From a checkpoint of a small image colorization model.
Data: trained on aerial photos of the United States (SatlasPretrain), 101725 training examples, 6.8 epochs.
Rows from block 4, named by matrix and row number. Rows with one number belong to one channel. Each number is 50 + 12 x the weight over its row's rms, rounded and kept within 0 to 99. All counts start at 0. After the name is the row's rms in percent of the matrix's.
# convs0: first 3x3 conv (model.enc.1.1.convs.0.weight, 128x128x3x3), inputs 33-43, a 3x3 kernel for each
# convs1: second 3x3 conv (model.enc.1.1.convs.1.weight, 128x128x3x3, transposed), outputs 33-43, a 3x3 kernel for each
convs0.32 099:49 48 54 39 48 45 34 30 30 63 52 49 62 67 75 54 47 59 61 59 52 60 51 54 55 55 51 47 44 43 52 49 38 25 45 41 51 54 52 44 59 58 44 54 61 53 53 44 41 52 58 45 35 45 49 32 29 48 63 29 34 66 51 54 62 56 43 34 56 34 45 51 35 48 48 34 62 63 38 52 58 50 25 47 63 49 52 60 41 54 44 37 35 45 58 63 49 45 67
convs1.32 096:57 55 60 45 45 44 37 44 54 65 59 51 55 43 57 49 65 68 41 41 52 63 44 36 53 50 58 52 43 52 67 48 52 62 59 60 61 48 52 59 46 53 56 61 51 51 61 55 45 51 68 40 66 68 41 50 60 51 49 34 55 59 52 52 56 44 52 44 67 51 53 60 49 40 60 51 43 48 47 31 45 64 57 48 62 43 66 72 55 57 67 32 37 47 25 39 27 31 27
convs0.33 095:62 55 44 66 54 44 53 53 45 63 49 25 59 50 27 47 48 38 61 53 53 73 49 42 55 35 31 43 36 49 44 46 51 39 54 58 42 43 42 47 59 53 42 64 57 62 43 45 60 58 40 46 53 47 60 47 48 70 63 68 53 42 47 47 53 62 54 51 66 63 42 45 46 38 43 41 35 23 38 37 39 59 62 47 58 47 47 54 35 37 59 56 61 52 56 41 58 39 48
convs1.33 089:62 46 60 52 57 46 57 40 44 48 47 50 61 58 54 45 45 54 50 40 51 33 24 33 48 57 57 47 44 50 54 51 49 45 56 51 46 49 57 40 43 60 51 53 57 45 45 60 59 40 42 69 63 33 42 37 69 55 47 67 50 59 61 56 60 54 50 60 62 50 45 50 49 60 43 46 54 53 35 36 24 64 66 76 65 48 52 37 48 38 50 67 47 53 67 55 74 56 57
convs0.34 094:22 40 44 42 44 47 58 43 65 47 55 42 60 50 46 48 44 51 34 37 37 71 53 78 58 37 55 60 57 64 52 65 64 42 57 54 57 55 57 46 51 56 45 54 52 44 40 48 45 54 44 41 49 41 51 51 49 37 61 32 51 69 41 52 39 44 63 51 55 57 46 51 38 33 39 49 50 47 51 52 36 36 43 41 77 40 70 88 32 40 61 55 49 36 38 40 54 55 44
convs1.34 078:48 46 41 54 64 73 56 48 49 41 70 63 60 64 60 51 39 48 43 56 42 56 66 49 24 25 42 36 48 54 38 43 57 46 33 54 47 45 49 57 57 43 54 43 51 46 74 86 54 57 66 52 58 69 52 54 53 38 55 51 62 48 45 49 40 49 33 43 79 38 54 84 47 62 49 38 58 71 60 66 65 46 58 51 52 74 68 66 55 52 47 55 52 46 55 62 61 51 78
convs0.35 100:43 40 34 54 38 33 52 40 46 61 58 52 66 65 42 51 39 33 36 44 20 36 42 26 54 52 29 47 58 59 49 55 57 51 38 46 44 37 49 49 36 48 50 44 51 50 49 49 53 46 52 31 41 47 57 47 45 52 43 48 42 47 49 45 41 58 43 29 41 50 46 38 67 67 40 59 49 45 49 43 46 55 51 47 44 59 39 14 48 35 52 72 54 52 71 58 31 51 50
convs1.35 103:53 57 46 57 65 51 43 44 44 47 45 52 45 41 55 33 33 61 55 38 36 63 51 53 45 50 58 46 55 41 41 55 55 57 53 74 58 56 61 54 56 50 68 50 53 59 69 56 44 65 71 59 73 69 41 41 53 27 56 79 54 56 52 51 45 31 45 47 35 54 57 41 42 56 54 42 58 64 74 57 54 54 48 38 70 66 67 73 52 74 37 46 46 41 50 51 51 52 38
convs0.36 097:43 38 45 53 41 56 60 47 56 48 47 38 42 39 40 40 46 43 50 57 75 25 30 54 31 36 49 48 49 46 43 56 48 52 52 55 53 46 47 53 49 42 56 50 56 60 66 62 50 60 59 53 58 59 48 59 57 46 44 36 56 59 32 55 54 33 33 40 29 40 63 42 49 46 44 44 51 39 45 36 40 55 31 68 35 28 77 42 53 75 38 57 38 38 33 52 39 40 58
convs1.36 100:60 65 85 60 52 64 52 63 64 51 50 35 39 54 47 59 52 48 47 54 58 33 33 52 54 74 72 53 71 63 63 64 53 66 39 40 65 57 45 45 47 38 45 52 32 41 50 55 30 35 48 33 35 38 58 62 52 41 60 55 66 79 54 47 62 64 47 66 68 54 59 62 48 61 85 60 60 80 32 46 44 63 78 85 44 46 66 42 56 51 32 45 82 49 67 66 44 45 42
convs0.37 108:54 41 49 61 48 60 70 46 51 50 57 43 64 48 60 53 62 58 50 47 42 48 41 58 43 41 59 50 54 56 56 49 53 49 54 55 52 42 47 46 50 51 47 48 51 66 56 67 57 43 54 45 43 37 57 35 60 64 52 60 52 57 48 74 54 63 54 37 32 54 66 68 55 43 48 51 40 49 47 41 42 38 46 37 26 55 60 85 40 39 51 46 61 55 37 47 66 54 38
convs1.37 107:29 29 46 48 27 41 50 48 39 55 37 49 42 41 43 52 35 61 46 33 50 60 59 43 54 66 56 52 34 36 48 31 47 47 41 49 54 52 42 42 40 50 58 57 63 55 51 41 41 51 57 37 58 43 54 64 26 46 68 45 62 51 59 47 35 52 38 39 38 49 41 24 50 46 68 54 55 41 38 38 47 41 62 52 42 74 35 73 44 47 31 51 41 49 55 53 67 38 41
convs0.38 108:42 44 41 48 46 39 49 42 44 50 50 53 50 44 52 50 51 50 54 52 48 59 48 50 49 40 38 40 38 38 54 49 45 62 53 46 41 36 41 51 43 44 60 69 62 51 46 46 67 63 56 56 60 60 45 44 44 50 52 54 52 48 40 50 50 54 50 40 42 52 47 63 38 47 54 54 64 51 62 61 60 47 41 55 52 53 41 45 49 35 50 60 54 38 45 40 51 51 48
convs1.38 138:50 63 58 45 73 73 54 78 84 49 44 38 42 59 53 39 36 44 48 30 30 54 25 32 53 39 38 62 44 36 48 46 46 41 35 47 51 62 53 52 51 42 44 46 37 72 59 51 62 49 50 52 44 51 58 59 49 47 47 35 58 48 42 51 41 42 37 22 36 47 33 42 44 24 22 30 17 27 48 29 33 42 49 50 57 55 43 50 59 59 52 44 41 55 54 37 68 67 53
convs0.39 100:35 34 38 47 37 37 53 47 56 45 47 33 70 37 55 62 47 35 64 63 58 44 55 51 68 60 55 45 48 43 37 52 43 38 38 40 57 47 42 60 47 50 65 46 56 42 53 39 47 46 48 36 52 41 45 39 24 46 82 32 39 61 57 47 66 46 34 61 59 52 48 63 61 53 52 69 60 59 65 55 43 46 37 43 67 29 42 59 35 51 52 70 66 61 48 45 73 48 72
convs1.39 055:57 40 18 46 52 32 54 49 37 62 46 59 39 66 51 48 37 59 47 29 52 34 33 38 51 41 58 75 62 47 45 56 43 47 42 43 40 53 53 43 41 51 52 65 54 49 49 63 51 63 74 59 65 64 50 58 44 42 29 38 84 48 56 53 56 75 49 50 54 46 48 58 63 67 51 39 37 31 43 32 38 59 58 45 28 70 72 38 60 65 56 44 63 51 56 51 52 52 53
convs0.40 108:49 45 43 51 43 35 59 52 45 53 49 45 57 55 53 56 62 63 55 57 51 57 73 71 32 28 26 63 68 62 48 51 41 56 56 54 58 51 49 44 36 38 45 43 43 39 43 44 51 38 43 54 55 53 57 73 56 39 42 57 51 32 40 61 61 57 59 68 52 37 38 39 35 44 41 39 52 40 48 42 43 41 24 30 44 34 38 51 44 40 51 66 68 57 51 52 56 45 56
convs1.40 130:56 41 52 52 50 54 51 53 48 51 48 65 45 35 49 55 59 58 49 38 24 38 42 47 61 73 71 40 43 45 47 39 31 50 49 49 62 52 37 56 55 38 62 64 60 46 55 52 42 43 49 48 50 38 56 35 38 62 51 45 68 65 57 66 62 54 45 34 36 50 37 31 62 70 77 51 60 62 40 38 41 62 54 53 69 49 38 62 70 53 59 62 56 42 35 50 45 27 36
convs0.41 095:42 34 53 37 42 65 50 62 65 34 31 47 30 35 44 40 40 52 49 48 41 66 48 21 20 36 14 52 56 43 58 58 50 50 52 52 72 52 43 56 47 55 60 53 56 38 30 34 40 32 40 48 33 34 62 59 57 58 43 37 49 40 28 51 56 46 53 52 56 54 52 49 32 24 30 40 24 22 41 38 31 48 40 48 36 49 55 28 51 55 65 56 39 50 43 43 47 45 58
convs1.41 094:54 59 55 56 55 58 45 50 35 68 65 39 48 42 34 55 41 37 66 47 59 60 60 52 50 43 27 44 54 51 57 54 59 63 54 56 60 47 36 52 53 50 43 51 51 53 48 26 63 52 51 65 46 37 54 43 45 59 56 42 55 59 57 45 14 09 31 41 56 27 49 59 50 54 53 58 79 50 60 76 52 35 54 83 77 64 60 50 57 54 61 46 34 44 46 58 39 65 57
convs0.42 102:42 42 51 48 42 45 48 36 36 50 49 45 53 63 62 56 62 58 50 54 52 51 52 56 36 54 62 40 50 62 44 53 58 48 49 60 37 60 67 34 63 72 43 62 63 44 59 52 56 68 55 56 62 53 49 58 62 50 56 49 44 52 58 31 26 24 47 47 34 54 49 44 51 55 67 46 58 58 47 41 45 51 51 68 38 40 61 40 47 39 50 50 48 47 55 50 35 57 59
convs1.42 131:45 37 48 40 38 55 60 52 66 56 38 49 67 47 41 72 56 50 52 76 52 50 74 44 46 65 46 57 61 47 66 60 50 43 37 31 59 57 61 50 47 55 58 52 58 38 37 52 53 43 51 56 41 47 55 65 57 46 50 53 57 46 63 48 53 61 55 41 42 62 56 35 40 44 66 38 47 64 43 54 64 61 45 30 64 52 53 56 49 54 53 38 37 66 56 35 61 55 34
convs0.43 101:50 40 39 62 57 49 60 57 57 55 64 63 47 66 59 48 36 25 65 70 57 37 50 60 47 56 33 51 36 55 53 45 54 57 58 58 43 60 61 49 48 52 69 56 50 48 54 46 56 43 49 38 34 36 53 42 47 47 42 39 35 35 46 21 42 83 71 19 21 88 44 26 47 53 60 43 44 45 50 61 52 23 37 32 37 56 40 56 59 56 52 74 61 40 69 61 38 40 40
convs1.43 093:58 56 53 60 64 45 58 54 43 65 62 85 65 45 54 67 55 53 35 39 62 48 46 38 49 61 29 48 64 66 31 43 64 70 51 48 69 58 57 50 47 48 64 50 52 68 72 58 45 34 51 45 61 65 49 56 55 50 44 56 75 50 60 38 63 46 40 61 56 56 34 43 45 74 66 45 46 60 43 38 47 62 58 40 40 52 46 44 54 62 54 63 71 52 67 52 34 67 37
convs0.44 094:51 51 50 33 33 43 49 44 48 51 44 42 37 45 52 42 47 50 78 73 52 32 27 34 35 38 38 61 59 47 54 60 49 51 55 60 48 52 52 47 42 46 45 41 49 40 32 32 45 45 53 50 46 45 26 38 53 31 39 48 43 35 48 36 48 53 47 30 37 54 57 35 36 39 47 46 50 43 58 47 42 49 57 83 31 65 49 35 40 52 46 45 54 49 50 49 42 44 28
convs1.44 087:60 63 46 40 17 09 60 29 36 48 56 49 51 47 46 55 48 21 48 31 51 56 26 55 33 38 48 69 46 64 51 43 62 56 53 38 52 62 45 49 41 43 46 38 32 62 49 57 60 58 51 47 57 65 21 41 61 57 53 56 36 44 61 33 41 53 46 55 63 47 51 53 45 33 65 52 42 48 62 50 33 49 59 71 27 46 61 39 49 26 56 36 44 62 58 51 16 40 54
convs0.45 100:57 46 49 50 47 43 46 40 32 61 64 53 66 66 58 67 70 65 39 70 56 66 62 56 54 49 49 56 47 40 63 48 45 64 45 44 58 60 48 64 61 36 62 44 34 53 60 41 52 51 49 53 51 40 67 58 63 56 59 58 52 57 59 41 63 64 71 75 58 54 49 40 56 58 38 61 47 50 59 53 51 54 36 36 50 54 60 48 26 63 58 49 46 51 63 55 59 55 57
convs1.45 103:40 33 36 44 45 39 40 48 48 56 57 62 41 40 58 50 47 63 61 75 41 63 62 39 50 47 33 38 55 38 45 48 31 41 32 16 39 47 52 58 57 65 57 51 50 54 48 35 45 45 36 50 38 32 31 58 27 30 36 35 45 45 45 41 45 40 57 53 50 70 56 49 40 42 49 41 43 29 40 39 34 58 40 50 52 51 51 36 35 41 44 37 54 29 39 52 37 60 35
convs0.46 097:57 53 57 54 59 57 47 58 65 50 64 56 39 46 56 51 45 55 57 52 60 55 53 59 47 40 36 55 57 52 45 51 54 45 53 42 48 60 62 49 63 55 38 66 56 46 57 58 40 36 46 41 45 49 51 47 57 72 51 62 49 46 32 50 53 61 32 30 44 32 22 40 36 39 50 53 43 53 54 51 57 72 26 46 63 47 56 64 31 31 33 49 35 48 38 46 49 34 28
convs1.46 091:55 68 49 59 64 57 47 47 34 31 51 48 35 47 59 42 44 52 55 80 79 61 59 63 08 29 28 39 59 68 42 55 55 45 30 47 49 39 55 48 46 59 37 35 46 52 51 40 49 62 46 49 59 45 52 48 59 59 60 73 57 47 52 53 45 25 41 44 32 61 61 51 80 86 67 57 55 51 64 44 46 56 63 52 34 47 58 54 45 45 48 41 42 50 41 56 37 49 40
convs0.47 098:59 57 51 51 53 69 31 44 76 41 45 43 40 50 61 52 57 64 68 49 34 34 27 26 41 54 59 42 45 57 40 50 61 37 49 47 47 54 52 50 48 52 53 57 58 39 46 58 49 45 52 40 41 46 54 49 46 59 65 57 56 64 58 40 38 27 54 29 31 49 68 60 37 34 63 40 59 63 39 43 40 52 65 11 55 67 15 14 26 43 46 63 38 49 56 42 45 41 34
convs1.47 091:66 66 58 53 61 50 53 55 30 58 35 54 49 53 73 39 41 53 66 75 70 49 52 58 43 59 49 46 38 31 46 49 55 32 53 55 71 58 55 60 48 49 64 59 66 63 44 37 58 54 41 45 53 39 50 71 54 40 63 61 61 47 44 51 36 32 34 18 52 47 45 43 48 55 56 58 53 41 74 51 56 69 66 71 54 60 58 53 67 46 44 31 66 55 47 42 60 45 47