From a checkpoint of a small image colorization model: 101725 training examples.
Rows from block 4, named by matrix and row number. Rows with one number belong to one channel. Each number is 128 + 24 x the weight over its row's rms, rounded and kept within 0 to 255. All counts start at 0. Numbers have three digits each. After the name is the row's rms in percent of the matrix's.
# convs0: first 3x3 conv (model.enc.1.1.convs.0.weight, 128x128x3x3), inputs 121-127, a 3x3 kernel for each
# convs1: second 3x3 conv (model.enc.1.1.convs.1.weight, 128x128x3x3, transposed), outputs 121-127, a 3x3 kernel for each
convs0.22 107:126123144126105106122148103121151109116129117149143133124136123119131135134130130125117133107144094128133171108072118128116140152139134107113108127099098139113127114134132115098087110141140
convs0.23 105:144122129125127090105093106086093127097131137111147122125125137123125136121113127129154140087134139089090132146142149110119142133103119033063137074094142134159189143151159122103133078062150
convs0.24 095:156158133148148127132140141113141098122082122136144126127100120130115127136111114096114086170140111144156122113123087102102116128119141115133149161120151106094131102116075194144133152128132
convs0.25 088:139117106141139104133140126147151139097095113116103134132142122137130122132108108109117163104115098156155131128130126086113098093085142137124100157128115170143138135147106134156161150140140
convs0.26 105:142111144133132145136158135116107129091121124076081125106114132118144120129114123185135171142119103129128115121114161130125145136156133113113116108128103107080096142132119114116095123098101
convs0.27 098:128131117123121112154140119110124117117124082110103146120124138132143135132118124146120117168086079098145146152139144147142108155137129115107163137121141152127114127093072182154147134163138
convs0.28 085:144158160150144138169148170082119118070157143108131179143123139131099113142124119145157074144110077080077092127108092125126108093138141101122077128100077130109113144144120095105125126180101
convs0.29 104:125134121120129114129116102114094067091108098096059062134154151130136154110141138158138110096115135102155115128082104111144169110112135139122143119124202088105155162117112122133115105152091
convs0.30 115:088140159125108081132133125131116125127126128161142119133123139143134120126124126119138177127112119108157111118119122118122147132092134111089092146116080128143127128137133120115114095142124
convs0.31 096:163152125130147144165156159101102137121153118089118147142152169124137143131133137100095106131111074162194125104099136127106122093158170147143123126143161113154140097124121068085109159099137
convs0.32 099:114157139083139160132111147095079088149107079147158129134119128130128116128130122122121154103131153101106139102119118126113128146141131147142100133137123109134130133125132112135143099148135
convs0.33 095:158134176132142132137139117160145149165163158137160149130129127134118127129124128180106073164168090161148111159131071144154119155127125114095105125106144113135170165138115192141120180098111
convs0.34 094:139152141129140159171130120123120148135127166117117136100132136099122140109115147139159178072093111092094094156132151145138136184125107141052102159086113152105124132142135088118110131098101
convs0.35 100:114127141107099117134122119143140107180174126164167184104119133147122117157141123146132082124144131146125123132116132149127139127115131127100139114073091150110091118123097153129135143103139
convs0.36 097:128127129131149159129145134135108118114105158120156128127133147095122141115120128136139137131131126144116096153164145106119135137141136105086098103112089109112129071078094146136132147160134
convs0.37 108:145124110133121141118114123120132171162113127147143123132112135123112121127120128137104154153117152076133134153131120117117120119142101163126119140148108134128105132137135143112145108087118
convs0.38 108:120128133110125117120124116130136139158140149162136143136134142124116125122116127105125130075116122094146159095069054156122085173177133140132161129104125120113147133140135151165148150165153
convs0.39 100:101117132145107114120156138157166141098107139123135143126147161117122122127130135133097181137108105133171117119093092119106106099135134122133093141134088159142093125101077109142118118106146
convs0.40 108:103118106134146104142167165124146137129145133121130118119126137117107113121114110125155158105101096129127154114115134115097097142153153148151150153150137133137151135148137148130112145136187
convs0.41 095:131132118126125121153158157130115155103174168148188148138142153116117140119138137142106069122098100101134127138092100113117132147138149118140113126129115096111099146101087118098155114163160
convs0.42 102:118128138123155153129143153160134121131141138107121131116131138118132123124119107132119125155176152164167144129179178099206217106158185099124136103152179133146147130152154139170185122126162
convs0.43 101:120135156128159120148134142156128113155147135134168154128137111141134124131137134172179130111132167071109086091134149114103128140106093068112178096054111191163118130112159114095128100118123
convs0.44 094:105110120148131135138118149098147140142143144150120126151142132129142132110129133163117066132134146110103131115135101090157113113126129121161136115112091144100111140154142155142112110111109
convs0.45 100:148165121150142136150124138117089108109103105077124119138135157136129151145125138116128130118145106144119107129141100177097052160092045142147152141201189116176178140146152147121158135130154
convs0.46 097:135148164124114145128113133078106118094100104123157105116131130117126135115139151150208217084125168118102139100126156083090076087140103109116124128142129106128117159159127142143130181157140
convs0.47 098:144131150126141134111115111185116146143111172160138138117121127115107121111147159119118180092075164109094128092106123091127110109162169166136097186093092118136140113139158114157185129096173
convs0.48 097:132122129139138174121127123131125094138113141137132151131138179111110165146127134078107136113147137130120145099091136112098118147140141142142132135149151144173154105162169136182169139157135
convs0.49 102:130148132151146108113121140116165139129116133119097117142163141125138140113103116108107120116124138073113157146142147110094144117100138163123134149089098157114089119159164104142105104124181
convs0.50 090:105120148101118144136141112117111140180110136118148115120120126134135130126119129100136150082098169095114107109137139131105133155130108149136127160105125186169140114117094109094117145119124
convs0.51 110:132144143129132117168155116103115127095092132060088121126117105138139122147157136120133082153114059147119101115131117110118106126130128122147125116155132095150128128114124114092091098096107
convs0.52 106:123116135173141128149166151118139141122137128152114127100090125116123129117140156166085081151134113107142120123149093125141147109123175111123137097080159098074122133105098136132114127097136
convs0.53 096:147135122116131119114128131142122118103089125128146142125129154122121128121134145065094141105140167063142145052063099092106145136143197128129146104085144106103145159159182118141154156156171
convs0.54 092:144134135098146149108132140120089093150096114123095139115115131124113135117135136143093109151130090131155132093117097098102126116153194131131103085124131133151159099148147111154130129124121
convs0.55 096:139133146150110156117106147121160165122133124129093099108102097092094105103111114145169101181167119134156142129120189150099134142105172080096116116091161120091134132147138132114131155124087
convs0.56 101:126106120114121132118111122100089115097101125148161113100114118107119135124129129167145157121131141103120165116104115130129142135117140116146153121113123099083123109126107154142119124165110
convs0.57 107:118149158130139169124115135144128092123161138105126104137135121141121098137127111137129159113118136163119122064104137104158205146173176169154098148153130101116131160142128183113128139101113
convs0.58 105:117122174124145150131170155139112121113146105101121128129116137135120129135120119156164146144121092090077101128097126122091073097084106087128162184120115213100105143113088149131093121129127
convs0.59 104:126129110120100088109093085130114177150122156142096151117117120104112126096103137148154156143165126164172114118139114124116115117128117139113131151116155129125161151139130135138119136132104
convs0.60 095:129126118145150110148139108133124166111179101156110112126136120132143121111123096124138200083145163115117102102128171084118155138169154138115095130137156160165160101118130094143135139117116
convs0.61 098:110097129114160123154153123125110083099094099118132185157146138154138144142142118125140144152174169097130171152157159137109124112097161204154136121091131117126146093114154099131127128142129
convs0.62 100:149155126134134138147150142115114172106131134162159127138115108147127114134127123137118119142140149138135142121167151123120126100120118112070077093111119135133140151151175174143129143139143
convs0.63 101:098117152135095105132131099112178131120094162145110106132115118117123123127130120135169119095148134152119080125136173123085130186132105132153157125139148147162121142143163098151161161110113
convs0.64 095:145132159120099128123101104121111127112137129130132124108138151128148165111122129090154132110162163101123097086134143062117130066096096114087104112092099140117153095146112106136144122131115
convs0.65 101:136131136107151126110104104110067094119100154086097094129143159117125142134133128123185169159176186144172118109104158113114118145108144122115123130130138104077118144141167123126132140101143
convs0.66 104:126141131158142117123140134121121129110118140124144101132113112109116122125146113155134108126124134112107099124106124151124135110145143148125102077087126112134143117101129124107117106091117
convs0.67 089:142156135138156133137133127212107063152105080150122081149148130145151126148140134128160134128154134119116102109128133106121120106131109104106082089106102114149124152178142171131119154117108
convs0.68 102:109109132105108113128118093132168168112082118106079077126119114138133116128106110114143109137158110151123115151136129143141138158134129163138158095098131107119125128134122147130129157145124
convs1.22 104:132097140124151101108136129139160160136152141147122137172114127146168094116118122106144155149122088165112099141135118127107130127095123155166114140144142102106165119148162140117149123124144
convs1.23 121:150177189141144128134116101149147114137122136138153157117132141134105113154158133147115101160156119148133102091092098111123122163164157117115094117151160099148160112136138136146163135143178
convs1.24 088:110089114124092081143158147155156139130130131151120150085131119102137111090098134176156161171154141139171141126122130137112139102103149163127168132123144143138158135142153123142142150146142
convs1.25 071:147107113123124137156122105141131123132140123113140124111138137104117127130137137108134123156153125106125117166172136140130152129110120129117073112149135138116099087084093082085129105082119
convs1.26 094:138107121083121109110156128179169125144105153150163190126127153132119128167131138131107100133148127119142129152117115154122116145118127117120123097095142116105142119152099146148146180181132
convs1.27 078:109132141150142103108137141112125115152123113139121107148142121112111120144118104143094102140103087171105110169120141084125110086121145134119125168131102154156134111099099110121118156156137
convs1.28 068:099099104104122114120097095110085089119127132153131153152118133158126103125106100142128136137127140183115110174154146120113116111141121169130116152135139139139161138126124119130103134117100
convs1.29 092:115143143145122105089085116172191147143159139098098123147138118138166130135128131102178119113146113149158066176181171165176154127139118132119106137101116132109094137099129117080109105099082
convs1.30 127:151125064124125118147118091148145164112132140086145164196188118170154124128130138113109087165135111171156156174128098162146134148175160114122137123148128120135120168130130160153147148128145
convs1.31 101:111127095146167127130128126111132089116107098156138098142131121153120093150117102092203186083162158117125103108155155130119134147145088134124119087097135104099114119143116145178143124169156
convs1.32 096:148164120152151134160137133129147143119135144112126119145149188142126157149121112133137146137151155124157156109123128098126119127104129107087131111107121125086069123116123113130114114104108
convs1.33 089:155105114167103115127138121110112098098113095091103132131148137107136107103108106174164154151140144120125087158143142168165167106081150138139116141119116118122116103128066106108085144132085
convs1.34 078:138131123127158174111097134111129135130152107087116127149130134154120145188137137116105112135111135110088097126095160119118136146129127103108083095129085119145098132157124139112138140121106
convs1.35 103:152102151183166148158167168110140137105144149173169132094120116077108135108117140103124109122145116126147143138123140130098161122081138116133118130130099140105125124114094129120118131111123
convs1.36 100:124111108135130142124151111073110092089138119135136147118089117134109107149130110133120113152120092155161136133094125134109117130101131127104118166152127143136143140149103147132096128117114
convs1.37 107:119106119124104098141142134145155129131152130123124128093147133091131130126119143150092099155108126124181171137092099129106107110108156179157145144144109119104092138130120119113104144108130
convs1.38 138:164158156129133129106118123099090103109090090145124088098119153124142155136157146128119118119151136121135142140161190114118148093077111173153124146146143133133146095079063092085094115110121
convs1.39 055:100115128124153079140158146164170193124133127113105159122141121095126141104096152150123163161139136113128127115158140087129151098153145125106125089072098135090104129126156118077121134124125
convs1.40 130:160172154140119135164137127105116147144140127125126097102126125094129150098120150108099143161133141125148173153160150130149127104102119128081081133114112132128139069100075087098085108118101
convs1.41 094:099128099132132131111139169107134109110107101070124147121108129148085105129098090085107147094122132107084102154154135125115098101118116093113122088125142111132132121127113120117096122100081
convs1.42 131:109082131127088106130102099173142147140085138095067121122152172131139187134132158124092133140092117115125131163096126177136134154112119074079083100069083124104107134103132139107127140107095
convs1.43 093:119128093118107130140112100144113092133094091097108141153128117138134127115155143114142102133107117102108132136127158102085145118105139123123123098141138123130146116133130117103086089096089
convs1.44 087:112087099132137155113133144097133131136129129132146140129105102176157140160137111112101106103097125118145152119080090135085107148118107073110115125126131117139131130139125117120104144095100
convs1.45 103:119083108113124126121071103123118152118128140143154137173153106160113095133081112092154157119140146146113137148155140117180157116172143062105138047107131090101119113111094109091116095084125
convs1.46 091:094112146091087125110110160152131093144139113103119115110094100156123126160127120141121129145148163153137131131155126125121127142128145117125142104117129107133114106105086120100088100116109
convs1.47 091:097129147146131124142158149093105115071104134069114141126121136099116092125128136122109136145126108177149128118125088125118105130150168144127110149127094135125118088086101088091096106103152
convs1.48 101:172166158134128111131094111089115135146152121137149145143130110130097084171128118149103117150117126088121158100119141126125159139143145116145138118169152108124122091097092111084087102099118
convs1.49 103:180164153127140155163140162141112074134100065105134112181145143151126121209177123143106094110096079114104114116138090098138135112139158145156152178166121146123132109137147137126139137139134
convs1.50 077:160122117140131153114143143082122133082157149111143132112100103121130122135108116145107128191169133171159141124131143103094142104098139129125116127107078146128121109116129145130133116077111
convs1.51 123:147106104160121106143145129124104144113090117123107088149145129149153154135162158103134130113156172093096115116124129144132121154108115141140126122109116121101119142141115143157116144150119
convs1.52 107:103129123132128085157159110156112140112122130158168148142112130160135107160177142154123133111145113113134104152124148135110125132123122121178111113151130135112144117140142154142104161139109
convs1.53 102:143142133140112129125091138129132128110100086131128088108105157138100152118098140106133177116126134106130149110181152108116116117114104105128145056091122063087100114136115120135096108111102
convs1.54 089:126144163094110110153102062136113136171153158154165132168143136150110116134105108147168170117118151125095104180131121133119107151133108129108122146111114167113092119129140138131128110128154
convs1.55 094:138161179095132166123127148094141158093135170098141161112087112137126126163116133119116124125144107141117117132134109123125100136110094180170114191189134144145163170098093147121120096118099
convs1.56 112:139130116121150160122142181162100089172095082169091088154139170166126115170158121115105128116130132114119133066085145107112099131132124137154139119131124096132132131119101120111103147131150
convs1.57 106:096115139077075126115115109172131128156103118142117159089114103097128106146167138149148139139132139109110129123150159115133128115118127185132124146101097100099071131114105137130134139134128
convs1.58 113:157106124117122107109134159133127090148109082161153127127134116117147104128154136150140097165118109127135123143139129128093116104092089147144172090154177103137137105123123128110076106075090
convs1.59 134:138163171154156182152164165129144152133131117128113106107120129129099094127080093125106111130091106128094118155134133165135119126109128140143102142146106134129100128132105143145120132158148
convs1.60 085:130126104113130129139144141109104111106087082093105122152109106168147140152159107149123116126132149167128127110139130109110121095112134123088111124086097118126118092094088089087107128128136
convs1.61 101:097125135154134127135124097137107123141121159117108135081098112149144136139140132132105090168135094135135089127119135137158159099127167090101113122142085115121137139154146146148144119141135
convs1.62 086:115105100142123101155137113151155147141145135140159156138137119096116142076123175109102153114151139116142124093128128131136111104122131157127121165158129170182151191151152150122116134135130
convs1.63 084:137137129094113107141112135120133142145126102137116136145152124158136134174140136119119140164120156135132134098139124099113129144145144123120134135098110171085106159117122105109137116118124
convs1.64 089:120129106129135100086098110120151122121123107103094097099092091152111118147134112112101091113115109114098114153127147108131116131066131119093105121141133131141129123141149134135136142127140
convs1.65 111:067095085136128126151122134120149161095191192119182190129133151126110157122119143129124093165126151140165123084116097153154128148154160162130109130157131131170096118104112119160148134163166
convs1.66 105:073100086091106124107094097143104126117111126153156163131127117174137128136147133129127156116111126116130131139123120154113119140143133090084107099088127124118120128134137137168142165134126
convs1.67 083:105117115119097105125108094096136129119116098122105086170116099139096094121086112131145133172168123142153111126127126133123152146128142137110116142127097124118121167133104140106090131111134
convs1.68 104:188158169128158157110135102100155145125112113102094135143123147118137161174183168138128107130126106110121123132124137114112126123128117131146148169138143122101158128100124118115124156155122